{"train_examples": 123503, "grayscale": true, "epochs": 12.7, "weight_decay": 0.05}
Rows from block 2, named by matrix and row number. Rows with one number belong to one channel. Each number is 500 + 25 x the weight over the matrix's rms, rounded and kept within 0 to 999. All counts start at 0. Numbers have three digits each.
# convs0: first 3x3 conv, stride 2 (model.blocks.2.convs.0.weight, 192x96x3x3, standardized in use), inputs 70-83, a 3x3 kernel for each
# convs1: second 3x3 conv (model.blocks.2.convs.1.weight, 192x192x3x3, standardized in use, transposed), outputs 65-77, a 3x3 kernel for each
convs0.152:486486483489474499528514522497500495484482487493498500485477476490492490525543542490505504506501503463478471535559536507530506448448444494498515474475485512510513488484485501507508502518493510493500508487496511498500511508506507504509517511505516514503498492492499482469491485483470462458549531557506490507508494494502507478491480497491475495498492492486490488486497502531535533
convs0.153:406537529518580451487501402521448528494465527508492495475481508501513497497479505469423446505520499507532479509475512495476480464477546556540505490493486481508481493509472514491461503467468483488450512516493460465480490538507479482485545542509501491499543499492535539521446497460516483479542530496490546497464508501514517514464527487490463496507489434472502534487467479509496445
convs0.154:508481456474490506496483479513489493534527525466528517472463494466482520521509525486495469457504490478456500521492458457454470527493506467456460507466499522528526520515491488511480507482474511503495505525511504550495520486490516505509494485493511528553466482508487483513496474488460498491441481567486488494504494522506528498490512492476495535473512490510521524496511524511491523
convs0.155:478478513513529535543504481516486507488477482470501530509486493542518530519504479517512514522514543471486526494467512457462501448524539479478520458479491470481536494504458526528503505503511530520523497471482530492512498471480515497511507480498534528529515501517515469472514498497502531499521496503548497505481522512456519500514516486537555532437474482496521539480517520509504492
convs0.156:467497524485499501503540569516507521498492496492461480520509496507499505516533496484489479498487472496497485479465492482469491477452476458437422464456472519478475535527549524512511492477480508504492496506495496501495523529511502514499521533516497487493524488489508512453532514505471477491509488512521494493510490512525478519510513500493503515523522532494481507488477472477473496
convs0.157:512509521520517570435450506456489520476499496490482525497486485499491520484491476481477491500498501532532534464475506465505501571584589512515510482497504531513533497494530485478489496496475490486471492499482487499481486470480477466476531508514527519514520486498503469514521483516481511518484448488480460467482515523510505509488487519467473506493484508521520522532518507506506476
convs0.158:495492475523509488470509484475514500511476448505466517474533523494524512443472511463512496500464491490535501535507460436533498464536515506492501557473475507467519472513522475471488437491520543484497481483494519466517524475472490479506546480469486525520465501462463485463496489471502546494477525490467458460463457499541515531479479493478516493477497525467474501505492505489522526
convs0.159:545564554569603551561536514496493491503501506500509505502507506488482503493491495522526525508499515501504524519488506498503510494497513528515482500485494490487508496487473507497487518516486504495495502501500502509501523502506519491493516499503478473471483460496454467492516497503520494514512481517491487489499491507505485491502510509521494511488479518504495486493504486505501472
convs0.160:492554495530501516460476526483518485498498476521504463504572488493496489466490506477480485478458515473490498507524500525521494512550496531514513550514462453506459519531456489508475485533492480453484538462487529499487473487564494471497488464499549525462551488493509510540519495489507496526485442512522454507480454482473502499462469498547471484492521506509463511469469525501520513
convs0.161:452470470492545488523503527492460505537489482541524502502460539518492495510517472555553499500514477502467508502500535519551538521513520479527510460518532499539500544479474476479512484479518468468468471485505540488507457494527491495425513517463498500487494505511472494465513484493473492537442489534504503487499478461486471485536523476511503540457516538499516521535498499535446515
convs0.162:563493529532462501507467485533490486467472472503491493511472536513522512507484509446468483477520498519495504563520509537548454519527473538492470494477483523520484486494458523510474518526497483468487485520480416461490487491495485488483461520485469497518473492527464475516493480512443485451529482488502479456489507498508512480473507455485453469523525513505515502477495501484528516
convs0.163:419529504480574494524539457493499482495511518471482503524494509489485536473460462516489514537517547496459469484506536534522549483558545489484491494523527475413461472550554485470536500512472511454487512474499489467475493499470482513484456515467491482457547502458479505502510514505519524479551508453458493507497524534509515494494513547472482517512490449506516501487541531484485514
convs0.164:514556463491490515470507536528515496531499502477435442521513499518545508502490498497488482538477494522471489469480463548456506552529500508498486476501482463476482524493488521459496508430475527443509504496493509484468508499494532482546467480534505441481530491508522479494481501501525494464513521528499507525490504494509529513503458509445517450482491512488499445506508441548524471
convs0.165:466466550468410537537446491480507496515525504490508536477488467502464445506480508531531537490470497470471481496490507479497540511495514438468551484433538473421494510461456527500521510537549482479503519522510470503493519553457489510510476497476499507503444517514470510563478496553526488500538487487476481504494492518520445515475481533523492488497476517447487483486476502486516556
convs0.166:466538462541522498491515502470500473476504507454495504495486488473459480506506517520529529475479477502464465535570568516524528440429462472470469532488511471492475486490511480504506481488510497498524483479495503495502491503483503493498513508511474495489482508491479471503482487479505503481486506509498489487493488491479492515466496491462481465475516514494493507520522510451475502
convs0.167:511447458562477479492475526440511504422465526481477513473513500488472496513484453484510517488495545461506480542547469549524480507502506516484459537525485522535490478488544506523511516467482484473511511460482532493500490484499476485468508487482514449469498490468502525459507478505527531484499489450502477516495532446491480483473469470469455482501517474466530483510489506524544478
convs0.168:472454529484484560526507534475521480495516471510523480480477511544526494511499508473460466485483478509505485552524471486490459480471495488497501507511514496496521491506494480494525464468466492484527476499472505491486499497505492472479505502509448489508464503505462478497503462484503493512488478544539498516470523480488514495506489495490487492521536541475513503533526506508515499
convs0.169:437459506471475522519519540476491491484505478471488514497490468491513523478478491494463477496494487515489505485454470545519503480493458506490447519511498483476480506475485521517502520501483500512504504523511510521511507500495543510525487478487469449445510486476500464476453480466491466489517492520478496486473482484488515486473473482485480490544502509481492494509512499491489485
convs0.170:491502497520494477495499500489463512482489521504529531513509500470478484499501514472522477500497510488511513550501497479516491465499540442441486508495474507469452521483474526524483481523539510515520498494514481466477506491513478468508512501533478487486455496496515527528484512506494509524512498505519491446500495444483492494488488480470461490475502490523497500494512504480496535
convs0.171:392391540436612590546580486508463490479470491509508500515527534524522509515494461527511506479501500486478498536512548530505466476451475522534515541511496544498504499509529502491512486471483494517506502507493478500491512515516496496473509508485539531518565510462507459515476477479508502492503507490491503508487515508520537508482481489506488477503531529471464516477508523492531516
convs0.172:537514510543568486527491487533472492520488503490516484464519538478503535484520482497494514478488522514479489461465480480504570511483547466470515507510522478490504486524502493514462510508510491505503493514518470505494512514474514518476527549525454449435500494541493518544514495490497541490479505488451495491496516488480518503484521507495512492484486508493527505509493551489490510
convs0.173:536510439519505429539568462499506493523520512502512481531511513474487488478494495477490520514472490482469487512507454531536489518532506488485464523522479508510498492514485493515481505549502501495473490502485495499483489508496484508482498522502483517476469537470486510489540498494530524486551526456505493434514486460528507473555524516542546522516514513483489508488506500485486506
convs0.174:480506460493483477487501512511494502466500493489487501488507506509516518534493515479509504522533517513516492445450501535489504491501512449498504472492511418484503469469525470503535510528487488491506518490509525516529491493498484496513519486497501491534489502489453459524560511482497525510455493494505447440497504467513504515536515513520503490493499517492510478522492504493498527
convs0.175:442496491495493524491506485531513514490507473502499516542548522473522473469444486502500480495486462493509534461534521464466451490454461543511534533524476509512497499551525522505504504494472463463480487473472481516486502503475526529494557591538473499497488522513464499525502517533516545547493461485478486508476490494523492503501550484538556514531540484486505489534525513506475475
convs0.176:528543526506503532467471506498534511494498513490509489475478482452493505504536500527532519500482523503495485499502468518486466500468532480485526480495547482453482515535558462513511463467501483506490516532501508501499464468542469511565500504562523518507490576473509515507507492483518482480518476452520511497465509476504449495525461468517467537523468488471472489506485461506484449
convs0.177:541557524577528451455409443513507508502514480513506494498479543516528485505488465493452499478453495496480515524496530525497506505462482516537499459463565444440560496475495474465503508514513497497502516519507517534533482500523515527513511512480537476451529446488442534569485513475525534454475474499473474497466506504510507507510515501508491490481489489522492507503488481468465507
convs1.152:520489505458515496469481483551544531506523522451528491499529502499526528519536531520473504492470483476515524529504535494469474483543514529505483499482483494470460485474474491464491520508518549547560520493468526491519469492513472469490481487470541523522530512483497460457525489451499470468476478485530578526498497510519540508537488489502501501518547504
convs1.153:526514506499507502514497506514513503486477499505510520526517510520513515493491489523503534528493479479495486507503515494502513494493493536541504483493491494507497510511483517503508535507513495525531493492505485501497465494496496508516468486478526497475499479488539527490484497510492506490513509506487509492507503501527506505492474505481489515490503493
convs1.154:522522522487516521519542510503488503500492530510502516501501507507501486498483504517530510503516499488508503496510493514503519494481514474500508491510515522515535517506496503490499504503537485486496499500505507512493494503491492504497511498501508503504500486488500484466497477474484474486480492492484482484461499500495484481498521491488500496493506518
convs1.155:488493520511532514498509536507503490515531481487498507471476505508508520521495517508523508457508500492486487485499519475517503498528552513502520495529525522509529490487515471510522483488465491522529489510521461489497470500498529521511504490499512490453515542485479470497531488508527508497472489516503479506488508506463495479502524520497525515505496500
convs1.156:484500502497513476509485492448439469522451429480563541443518497438550519413499525455527451479489456552581504555550503485455508531512535509510496535534512506547499516486449461459419427484451486478436468470452436469464574576549549499521497478493572521518545525532553564519521462425551477439534458423524451424448468505516553527463495471467504524494513544
convs1.157:492482499502523514495487504500505473504524481536488497490501474492479484481494497503518517489504497495458483485486484481498512505491514498510495498488499494525504505488485460480488507518521485490467479481479500473479509517475494482491466472520513507517494536535483503525532527473521524501536504499501479484511542539521487483470502508470498486481494493
convs1.158:483445473478477514495508528525512495505536554501515509490515504491490512512529528491500498506504501491477495520502504495519524499494508517508518510484515500497491514514500502479479510500515487467500498500496488495492489516510497488484510504495507510495493517501481507517484468504498503494505501497475493481506500477495498511533488528527478520500483533
convs1.159:511459490516419430519449409495459509440521538475472454535519407462501494474489573522496616521496462526539534571539480608471317669543449490517514505443488479463527494460442545471427564533518490565576509554468515506515485524467574449479514447465449515605484514582478542350495495504517490456594569562537536537440449495462444518493488536482492531406460467
convs1.160:482494489458458504499511507501492490493512529492494493498512509498502526512488505494529514507513526466494504501479492532516506495501516520500506500498492503516494521521475508508476507521503475467464495486491519494486528500479499477518519513506498499510495498527472470477494488486502476496504503490486506480506505498496483488493489490506463504523476502
convs1.161:495481504483476491483480479507510498500501492498493505480502497493491502487503501503477501501501500507498501506486512494501501501505491467479481499518522505491509505505504493502477508518504502493505500502505498484506510519510494500489507523504492517506486503505493502506515508494528485494524495505494489497508508505519511500493489513501499520510501507
convs1.162:487478503474453487504495519489497523464483522483481481537502477507517477521514479472503486493506490474489476472515503464502537506508505462527496518519495502482523513478507488488496499525541484467463513470492497500487481486485500536510544543542518507527513502489476497468518498486524477480489480500523513507485528523512497517512513509526493495532488536
convs1.163:476480484470487498469483523486520497498514475476492519512504506502506525522522510501500508511516509474499499516498498483522505493508497499484525548514566542531536474508484483516480472520494460471487467493483485513502541511505529485487536492506509491447510515478508522504514501526462497508500477497532529502502512485515500473514487480532501475513527478
convs1.164:494475488497487456526489481500511526502491516524512508496498488509509497493483486510513510514512496490509528508510515502501512501535507507492495477474503482516504525517510511493500519503507480494485485483493489495501510521494526528520519523522493494502486506503495497515496515492520513491512511492494508501483481485484499493492497500514494495502483487
convs1.165:495510488458490497498496517520500517472481479480484504488478503519502510496500505477494507492513477486491498503481483509493499507471496518489515481517500529521529491496507481505508449493480476506488452473493481472508514465477512536494475474490494462461519508519513484507485500496503510520475496511515501522530510504499510488507476489499491510504473521
convs1.166:502492494473457504488468490511508501536553537464486478490509533489495541502507514498496484498494505472508476517506533507474484494521517486468461538504528523511483505544505496491484506476479512520461507497524465478509498510464525453509530499512521519545513500488469473446527485485512472504507481516493497487495496485554490506514463488528502513493517492
convs1.167:482480507497472519504510520497485485490504491497536487507464496519506489518518502494535499515528518504497486507511529513519500503522478515541510531520517533520505478484483496522484501515498495476517489489459513510478505485514470482472536516550476491500489515528483467468474499504469499533503485527512511503521511480521526495499509473493497491520513487
convs1.168:496492497477484501482471509491503484504496511499504518521500500509482509503476495500496486517501500520526511496507506497501489494485488517480475497485489486472483494512491504505515509490515504499485502510523505501511489502499523505516495501520522493492496493475527497506495489492494474451515479488503499506469471454489478495485473468511481492526540519
convs1.169:469482497502484499478479508474516524518523507509507499478483487493518517491477472479512475457476485518499517482497484477510500477484493489497505498504458492524520478494487503501493517537560449494467502516511516516505502496479508526494481487484509507523499481475514486504498519488448473455475473492518505486472471454474482504509519531488537517490527506
convs1.170:495511519521501513485489522513502495517560492482477525508496499497507493503534490536529526507519529508507491506517494459480475485486541529514496533545549475472486502513498511549510531521515500457467509495510529507526486492495476484508485466475524507508503501485466470484527494520511472489499496480514491484500527500474468524509488489488520537443500524
convs1.171:523564570486566561547546545515530515522550547422458519484479465440491557463499507520483474512486514468497470485438523551567476508497469580491497519502506532534485507501515487498505543487530505529551495490500533531536492500414483463459475530476463490516476511478566531459510502498489536542532550537533449484485528440502498509452470484441516490436496493
convs1.172:542488503524522522534484513488480496467509511450510502529501483524503552487480489493520525516513531463474479512503479498502494484479490492475495470506521503491535501534493494540497481500512491469516510500518501532543519472491471460529504460482493499487476479476518520496493474451465492442475479463505495496517518460496505514500470509511501506523522479
convs1.173:511477495489474503520483510540548541479526566490479474523461480518480506536459489484511438510539492531510479452474444446458566431445529503533490505494477522481469498483505513502540519533526525512530498518533492513523480433488509483521490510507518498435520501435535497446499440460488429447479416433490499506521524543501503489540471470563492463555533494
convs1.174:486493479504495500513493505523538518504513517488475473518514508482500500481486493520486502533539522502496446500488506485498556501460486494520535507505479497480471460513529496511509515512513509496504487491529479507511499503515501480530471499482502487463469447446506523515526516548512482501498484472518503508502500521515511517539500492560530493552513473
convs1.175:520514529508516526533521549510518497522541547488488507525518480501503490500493487463512484513507497525499502495503477488509490508476467517483464493505496505509494466524495488515509467505488521534518506518495505492477488460474465484491516511523489485503487498504506492493466495488497496481508485488466477462513500459515516506489519489490495517486524515
convs1.176:500497490482502476487503507508502493502511499501496507538523508534504496479482468486495487510507505507513528518501515501472496485493512496481467474469474487513498505501513509498507493509513499493491496508501515526515488501501435493531495497528492483510502495496518498505492496479483512498474503497531500517492465476485528508482470502496495510517493503
convs1.177:540523471536491517515520501468493438478544503488440489540533514528499493516514560500491520488527504512480471477469532480515585486501503470500492456396459465451454526491462508492423564429455501473519461435471463453465486475564470505526526563552468517508494591514496564453527444430481442421476456455496469510481492499506488466461448438489506466533552497