python train.py --weight_standardization=true --drop_path=0.05 --muon_scale="original"
Rows from block 5, named by matrix and row number. Rows with one number belong to one channel. Each number is 128 + 24 x the weight over its row's rms, rounded and kept within 0 to 255. All counts start at 0. Numbers have three digits each. After the name is the row's rms in percent of the matrix's.
# convs0: first 3x3 conv (model.blocks.5.convs.0.weight, 192x192x3x3, standardized in use), inputs 45-59, a 3x3 kernel for each
# convs1: second 3x3 conv (model.blocks.5.convs.1.weight, 192x192x3x3, standardized in use, transposed), outputs 45-59, a 3x3 kernel for each
convs0.70 092:125133134136142121146154151099139122117137138110119095155154130129140102135158127083099108133162162110147135112102104121130110132155163118144126115114102145134137085089136095098125150128162137147160146130126177153141090093094096104100129135115109123097132143107139128101132139101115151143099159146121122123095146141088116140180168121201200143180187140165159133160169149121140138079086060085122114072097111
convs0.71 110:119141145104136143108129146153152116149150113142143111118129137109123131111122128136136119128137117112127127128109118158116106172143125119134145128125117133120091084117135127141133128126129143152107151153095149146097121131130112126127117132119109138147122144154129152174237196122217182124172167126128123127127128137135129127102125158104124156131134136109126128120141138127149136158153108148157111154163112
convs0.72 110:124142145126141137125149130138142131146151143133145144126115131135125128129125116122134113131147122130140115116173168108193193130134184140112101137115120125124125156145074140146104136135120146142114128136115126137115144128106129120109105123120103144158078117155074117146107118121103131125097122129108145135092124131110112127113171186087157188096122154108098130109097133106106151100113142097121154083121156
convs0.73 099:134127120134121113129117117128120119125124130130145129124123131122119123106108118111138130111133133132148137161166166175175142134144117111112112127133129124133114073091079090111111124119130141131128125123119145133136147137142136133139129134138141139138138130129142137138120148149124139141149141143070067066079067071108087079149155162145165172140151152124128114126131122121125130123111106144142145145152147
convs0.74 106:137137132141131135141139117130127136151112125153111108121145147125105150124086108128107108137113130143141145113178125125189153132140122144137163145127133142139113113144203114112171092074125110108166096077154098128162138143130126165112119130117125150123116129112133137113137110194120071173128071144135118145122114140107099117102171104120169104102126129141130159144136152121131126152142157157114140153136159
convs0.75 096:171172138142146120144165147142130134140135111131125123144116106132126122120107115129125131126148129118134114115116112165172142131132140168167125154141116139135126115136182097172208088202181112127158079095114072099125121120124144134117121122129110173141149177145137158121124134120168158103144138104120108126149140133138102104146099116099051132142081139138142149110127134125106127111112139093124133092104114
convs0.76 100:105140118139154136141144119141136133142135144148127138115120131124123116143142112119132122171156125155144133134125132112118130112140133109124163147142148163151131079140100096131091130160129067080112072086113111095128138133147113118137120112131136135114100115127099124130208114138161096110163135109150122118114104112121127142116122097176152131150141143132121134124110117116125124084113130127116122156129138
convs0.77 091:132107143140146159160159150131142134151140159185156169108103126126130129130137111108119107137127125155152134146153144131133134115127142136118114122126125121146108113149141139171148120132117182154121152139121121115073136140101128120095132126100127109143128125140138127179142174104175143101146122119108109106106107118114136132084090107094102121121113108118140126136116098117107119136127105147141132153148136
convs0.78 099:134125112141149163125135142130122116144138139124156136134143123132142134134115182157147156120138099137161110130115106129123137133148143145144120138133133117104116133139080133176111088128082120140088152146130129160187145108081141100099127119129161140164163160158108125123168147089141136118165138113153154154151140124118116092125110134163119123124102094091120121130159140141149126071118101088116109116130125
convs0.79 105:120118112141119129144119132128127109170170150153153133090125129126145167103133163140125076148153104170174110117116142100122182024064163139125127147139144117115117115141126097111126088071074120129090118110078131138106110116124102115117101118104163156102158136096123099084156148113164133101169138110124115115114108113124144118165147169151155166089128171112121123127133137132133129147143116182175141189168149
convs0.80 109:145131116153133112147126108113117128113137140116137146116127123135123106126121111144170159114153169114156165116116128142111096150118102114137139111126139116114126165099066211111045210119051127129121113120122120119115112132119107125114115124105223130063221121053202111038051146156032127160035110160128127139129126123114118125186116058197118031164115053138128119134125117129127121102119147099106147106122158
convs0.81 089:134153145130146128141132148133160170158182182147157179120112124082096100119112127112113154134124167118104141134139132122147143135139126100102118113161165089127159103112109118160145155155131139165122099144094138163093114126170119128165136150168111115123120121133113130148146169154170150153095118145125152115107145132105134131107136113134170133134149132082105104120132125145141135165142128165154112105128096
convs0.82 097:119128127150165159118129121118156121111150113133187122109115111144147127100154109101149123092149154093151168170126112160109114124112117114118116127123104098126131105134110139139128126108131094140126096148146106105103141125112138120129151135135115097109128124138129114132122173167099110092134140106126151138130129127143128119116083086117126116106113155132121129101108132095112129135131122146148166130130147
convs0.83 100:142138122124112115107092100093091078124113099116104090096110096102116112093110102140152140153174172140162161126112104102085092088109103113129106145143124138141118101102113181194188148159153131142136151154148150154144123119103101085090123109103177153147156130148164125142133104106089068091088091108142147142117135135149163172112103119100087090119116107135122118130137139139142137131146126137148145147144160
convs0.84 101:130121125118119132134128154126103096120138107098118131101124124134124122146139141093104110152157132155151131140112091149103081106108119142122120115112129108110142145158122088127149058069094098122124092098067144135125135123137143146164145135147111136126095117138107134122162125120161168145105113127088094118139140134100126146145151123152148147107131149130138132139148159106107128068115127136161155099112121
convs0.85 105:119122120121119110123123129165153132137131121133130128148158134154150124142133112102109124099089100143131139127107095116118117089125124142139133127122115105088085000098207012127208069128197120118126128122144103101141146135125134130113127118130141132136132125132100104101139126114143100057184132064095106105094114119105142129162163178148118120108104113113120137119120131120120116137125127123111101117107091
convs0.86 108:112124121126130118131140126124127120123124126141142141134132129134125112138125125131127116124117115134120129153166135160166157109106118110109118139127124150142143070084094111079095174132142123115117082082090142124139141132135101093099133111111136149125118152124121133109063089109080082080105132141126131122120119114119128123141145142117144158063084107119124123137139136144139143104099105107115132124126140
convs0.87 098:126133125133138148108115091090133129119139128124136118117133117118118113135124104125163145117171119144176146098092089141154143114129146113132137115142123132122104153085072154093070144115113077075110114123128111123126142114146136106139145108132133170175156160117120149113073128133092133144089140104126148150109143139117128137147139131202161122204160145139146163133136159109114123138100084103092113136128120
convs0.88 116:127145129128135135140134149144147140119119106151133146119145129101131100137140129138125110122100102141113139115117095155136160146134107126127134090103096119142117081119102126152171121102124120133127089110100131134132127131129121142122115123128137136110141146156125127123127148099110127086168168143125128114153134148128128117110072121192102223137102123139117119125110110126122103135135097149146128168168148
convs0.89 102:117131122134126126117123129128134131132138128136140131121130124119120109105108108100100093100112113113124120140118122141100130114088086107109122096120116102112110129141112160163146184195178098121120127141132126127119111115136105109114123137153120127113153148133140147130161167141149171167141138134096125113110110127131140144088070102107103138131131137105107111105118121095105100127142147109134138109130132
convs0.90 098:122127144131133126127134137144160151154149159124124124119111105122134121155151128148120103133117133112112116105136138128152132091111093132129118127137149138142130119114108133118111102129116069056070103101098109111107138176164160162145130154148153137166130129111108087110108111100087110133104110128141122116158162153179158134112138110118145145140131131108111101123129113140159121104133128128141126096105088
convs0.91 109:131128120134148143105123125140137118151157131136140145157149136143143147126142134143134115143144128102094105100111085096101078173175128134136125146144138116126132153118104095113113089116112156148142149126131115092101147153155129124119110111114132134110145154154121122109121125140122114119165112103126121146107109098110112107083089110147158149137147121125114118112104120130133137126128111107128124120124111
convs0.92 095:146147115136146109138146120116125112118133127114109111111148130115134131112134148135128127135116098143113109142114116111143151159163122103103091092091104085088093112152142121128122110131143181188122144137094168195125150150149144138134150157143107115079131121096130144122107130139118153148109141147117113145136137157129140165098103140118114124168184163099126142130125126155173164127137131133156137132162164
convs0.93 094:107164148105143142101152133095103116108102113128116116157159128159150133140143136129118111117100117150127152153146159100107137090079103114116118129111121137136142087040014147121123144108128167156145126114112099074093138136143125143148139131153133150152113137144108123134094119088111127106137142119174156142114099089107103112176152139141129120129119122131129110124137134131140152081112118094114119114157177
convs1.70 067:085086098118144135088109138094130124101139129105101106140134167140129169124091142142130129161149150146128132118125091137140091141134096125113157106132137076124130168150124154130096149115073107104104111114113117112113100121151126126162141093113170147166193159175153135147179147161171137157194172165169138096147136123140092171159115131179143144179154149131173131152136131146181114118123117108128119108115112
convs1.71 128:136128144115147140130129160109123130109128148139136151143137153133139143118140149104107091130127109136140109156154154155156152140125116143162140133150134125143117164173161137153148122142142149148126156160139165170153124133106155165130157143135120140114140152110125139118186166141186166150149153134162164131115152146133122140142134153136128147113111132097138149142157157122155131110144121095138125096140130
convs1.72 135:133124160139143156112145156143133105174162117156138106157150165122119135143122134130101135113109136140135176181159158159151156163155178136150144146148149126152126190170138137125118134122111163163165159161160159170168121142143120126136104122125071112101102119092119121125202157149188137159199134161121114140120127133122116150164120136143098101144104110127137156099120136084109123118085080109077074121093099
convs1.73 133:131108115100120111097086087142154133121132114093086078083124126083113097097114124142124140130131129126122123107110112109118110149137140110127091156149126131140126138140148131131144157142146138133143147147162169163175138136124162148150139099120128081103158119138155140146130136158101110154108133171150121127112131097105162135131124146125115151147136165120143111124135133134131119157173171156170165158172175
convs1.74 084:153179161128144158088138110124107137112116083101090079123140100152139131111128121133108114128100122132119138121149134122133131128129123143180166132133135136150128159162148165146131158133112135120098133121109136125127133071121097084127106085105131094101151128121112076079121123136119126148099111117136147081119096110114050094133145174118142163128144143129128088136120091110147127108093099099092102099086103
convs1.75 075:185162178081117109079070093057078118075106129060101117129144120132133126121144108131139134147141146157162170135124126137140163120132129118108154098114128083111131176179150162157142148149138107114103122128113145146129165125109150123114177125124125136157128144151109108132173150145168124123163118128113194168113126099161141099122130117135151106112126107147147156115090139101111171123104100109093096091072092
convs1.76 086:143157142139135129115138152120114109119127113111119093119106138101103129126149166165133118113111098123105103114099101102085093112104097120139118135147132134144113090118136104125135124144137114119111118125106125132107140119163108091114177163183141132138125126141164165152137148130134147105097122078151150144160163176187170180177157164130110118115115094152127135141105104085093146110084102091065093087063092
convs1.77 072:123142138097160124128118146119114119112119136108093111122121118158125153114099098090115121129132145136127133107120117121138142125138130069137148089144155079109133107135142122154155128154138102125125125142142137148148148088119084121100173138145099078119070065115119094127172145113167128099164130110152160159106107119105139170117123104097116103098102092109089118189109162106122107109105079105093080092081089
convs1.78 072:111110139089079125162095140100109112092101089116099105133107112143147131110170153180190196135153166136148164093105121113112134100102108146124157120127105128135139109137138121147148145158161148141144139141146140142148064064099102087135122109159115108107153151160134131165149147116153140115139137111155137077129145143042108050172165163130115113125093105088126137128102136142133168101095102116115126119115126
convs1.79 098:145099115116128126111141128154145138123126136137135132149177138132149131089145133122107141148134142176163187134137145112132143132139141111105107069086096069104108077122154062116145087132149113129119111134125103133130117125127139117134118130120092113133113134167130129146125146121140141114151138136117124102139138154162118134185162163183150155159116133128123167111114122151167153109105124106100120113108127
convs1.80 126:147120145171129141138114109112142123137139123121126112162138133175163148162152129135144136125111115149145143165155166164159160135136139143142149126131141106132127158143147160141126161141104107116123111120127116119119138144147143150153159157140150149150150148176129113149234126176209109169199112155174209165132155113121138136154134135166131125144127142113140149126134121105117119148125146139115125142116129
convs1.81 074:124124123120148154087099129098094112109123123107118116115124138171145155121134129142151128125131105103089082138132130155149151135128129135127154140137150149150141136140139135140141124121128147147132145148132154157142111125099117124085096097128123117121128140154106121141163138115147112089132110101157152162102093180095072139138123141113096112121109119179166153147154107131159115114104119118111128103097122
convs1.82 073:184144114099133109102155184078120125110133143107114128122102133141125151175138136167164129156170132161156133144115133123126132145150159120139111103116082133085086109128144122138147144151165123136131139147143149152150129122134117119105066120109130102120152111128111073091150169154143156139111119128122101147122097159128087112111110130139123126142122127122109131115116136131162145130111099133110089127105082
convs1.83 127:139150143123162125121167167171180153143144107138128099079121087099110105106126111116142127106129101122138127098092116098079112121118130137123132124120108151118128089075085116116114099100101179185194159162171157161170123094112127100127144099126128086110126087131126097137107113152103103131117098128118105146128101112145108122134126110138131115109102107132122120097098109126145163128118107148136124172159150
convs1.84 081:074130139128135166115166124131157177107135157143155141131138138151167163184138134151164142113146133107099099141148130133131138171160159135154150131160121140126136136137121140141115114121110120123126128130124131136131176138178196149169179163178135123144155129150151146157123110077132118079144126088176146137164120183164149205090083096120105098130125128128145158141175184145173187127118111131117111124120132
convs1.85 107:114115138119096110152125124079099118080120142092131167110114154129150165117130152109133154109118112124139128108138133123130113149155138117139118128139118110141140179145105185152106163132095084083088092090091106107107109090126097114118137135118167146153149143147123106110240162117235150128206150153121140077145168138114153119148135141154139149153144156115148115127128127094117112122147163140157174144157176
convs1.86 109:121138141138146128156136119170146139155131143095070083147126175136126124116109099118105072102106093118139133143158148172175186191194206159134137133117127149143138127135129131130125136131144152153135143149144122139140095111115117095111137120120163148145093107092106108123116129140080117155087101132082099122141130130107108097152154184143133155152131154132109103145151140136142177125138138105109109112114124
convs1.87 074:102124147105140107113119122125123146155132123137109113133113102135141128104132156137170166146162156159162155136143153129147145120117135118119117125121098118130134098116139094115152098120155115130135110127133104113119131120144150115134170148174164177190157138150137133153114132142087127130117150130139146160130117192160126170090111096107112105085104099105102084098149126074106097140114123141118127152125136
convs1.88 107:138181174129143135133156157154160141139124107146132124157153162114130151122139144089098099115075072109096100176179166181174167142150148119111137143127151163130159119112123127122121124124121139137126138143134138142128114154155128115117089097093153158150119156128148176153134149158123123143147158141157137126142164102129172139130121109124125119109105086172133129152123143149108118141121108128115094123113122
convs1.89 125:108120144113124127118135150137135119093097104122117130156135135117101114144117140189171204149129152180152173156136124138120120165149149107119087092123114122147148150160169155152151157144141141136140129126133135126126110133145148128163119138160141109116112073084090066105131123108114117103114119111109128141133132109160123143159135152154144140133130127148107133161139157167135137161147170143128144133112140
convs1.90 079:136111145130143137129107120150152154164143129169143114126126140162111124148116139122123110123125116100099088108113097131140124153156148163142135137132126120138135105112093100118101126141129131139135123124126113112117133160156151126123184167117153150142134135107096067059112128126107115108120140119069080076074093127066068148096115128097116118119111125055102087074110093054103106098102120101104115106115122
convs1.91 092:128092086113094100133117123111136151139148169174184155134146127081110076105068071132103107153141140161160157122126127107097117151171175163140150150141138143134132135115123132114123147137145130129122135135133127120125163156240161159221184167218112134128123135114087078070095132127098126131098119116129114106128114122135117107113114110106120124145155160102125101098101101107136134127109114131114126117107110
convs1.92 081:124117093163119098140131134127154140125125122080118110102102121131110142155142162102130116080119105101106096160178156175176161162149132138146149156132136138126120134137105148151110138141107151153144153155142146150137154141096112096072116137119148152148121140145111143139127132126092112113106117112106071140112079072122106113123118137127129146124140160116126100110144159122127125168163155156160164141156166
convs1.93 080:142125159101126134189148174120109120125109111116112124138126130134101109115126118114107126131137146128149158111122119126132142132158176122113138083106106090089088132140151104117138109115136109116124109122136127142153147154196114109153112139142111119144127140151125114125104111119125127137142139155114111110177119143112088081103108096114132110155166155172153146119138138182166209109103110147136148149137161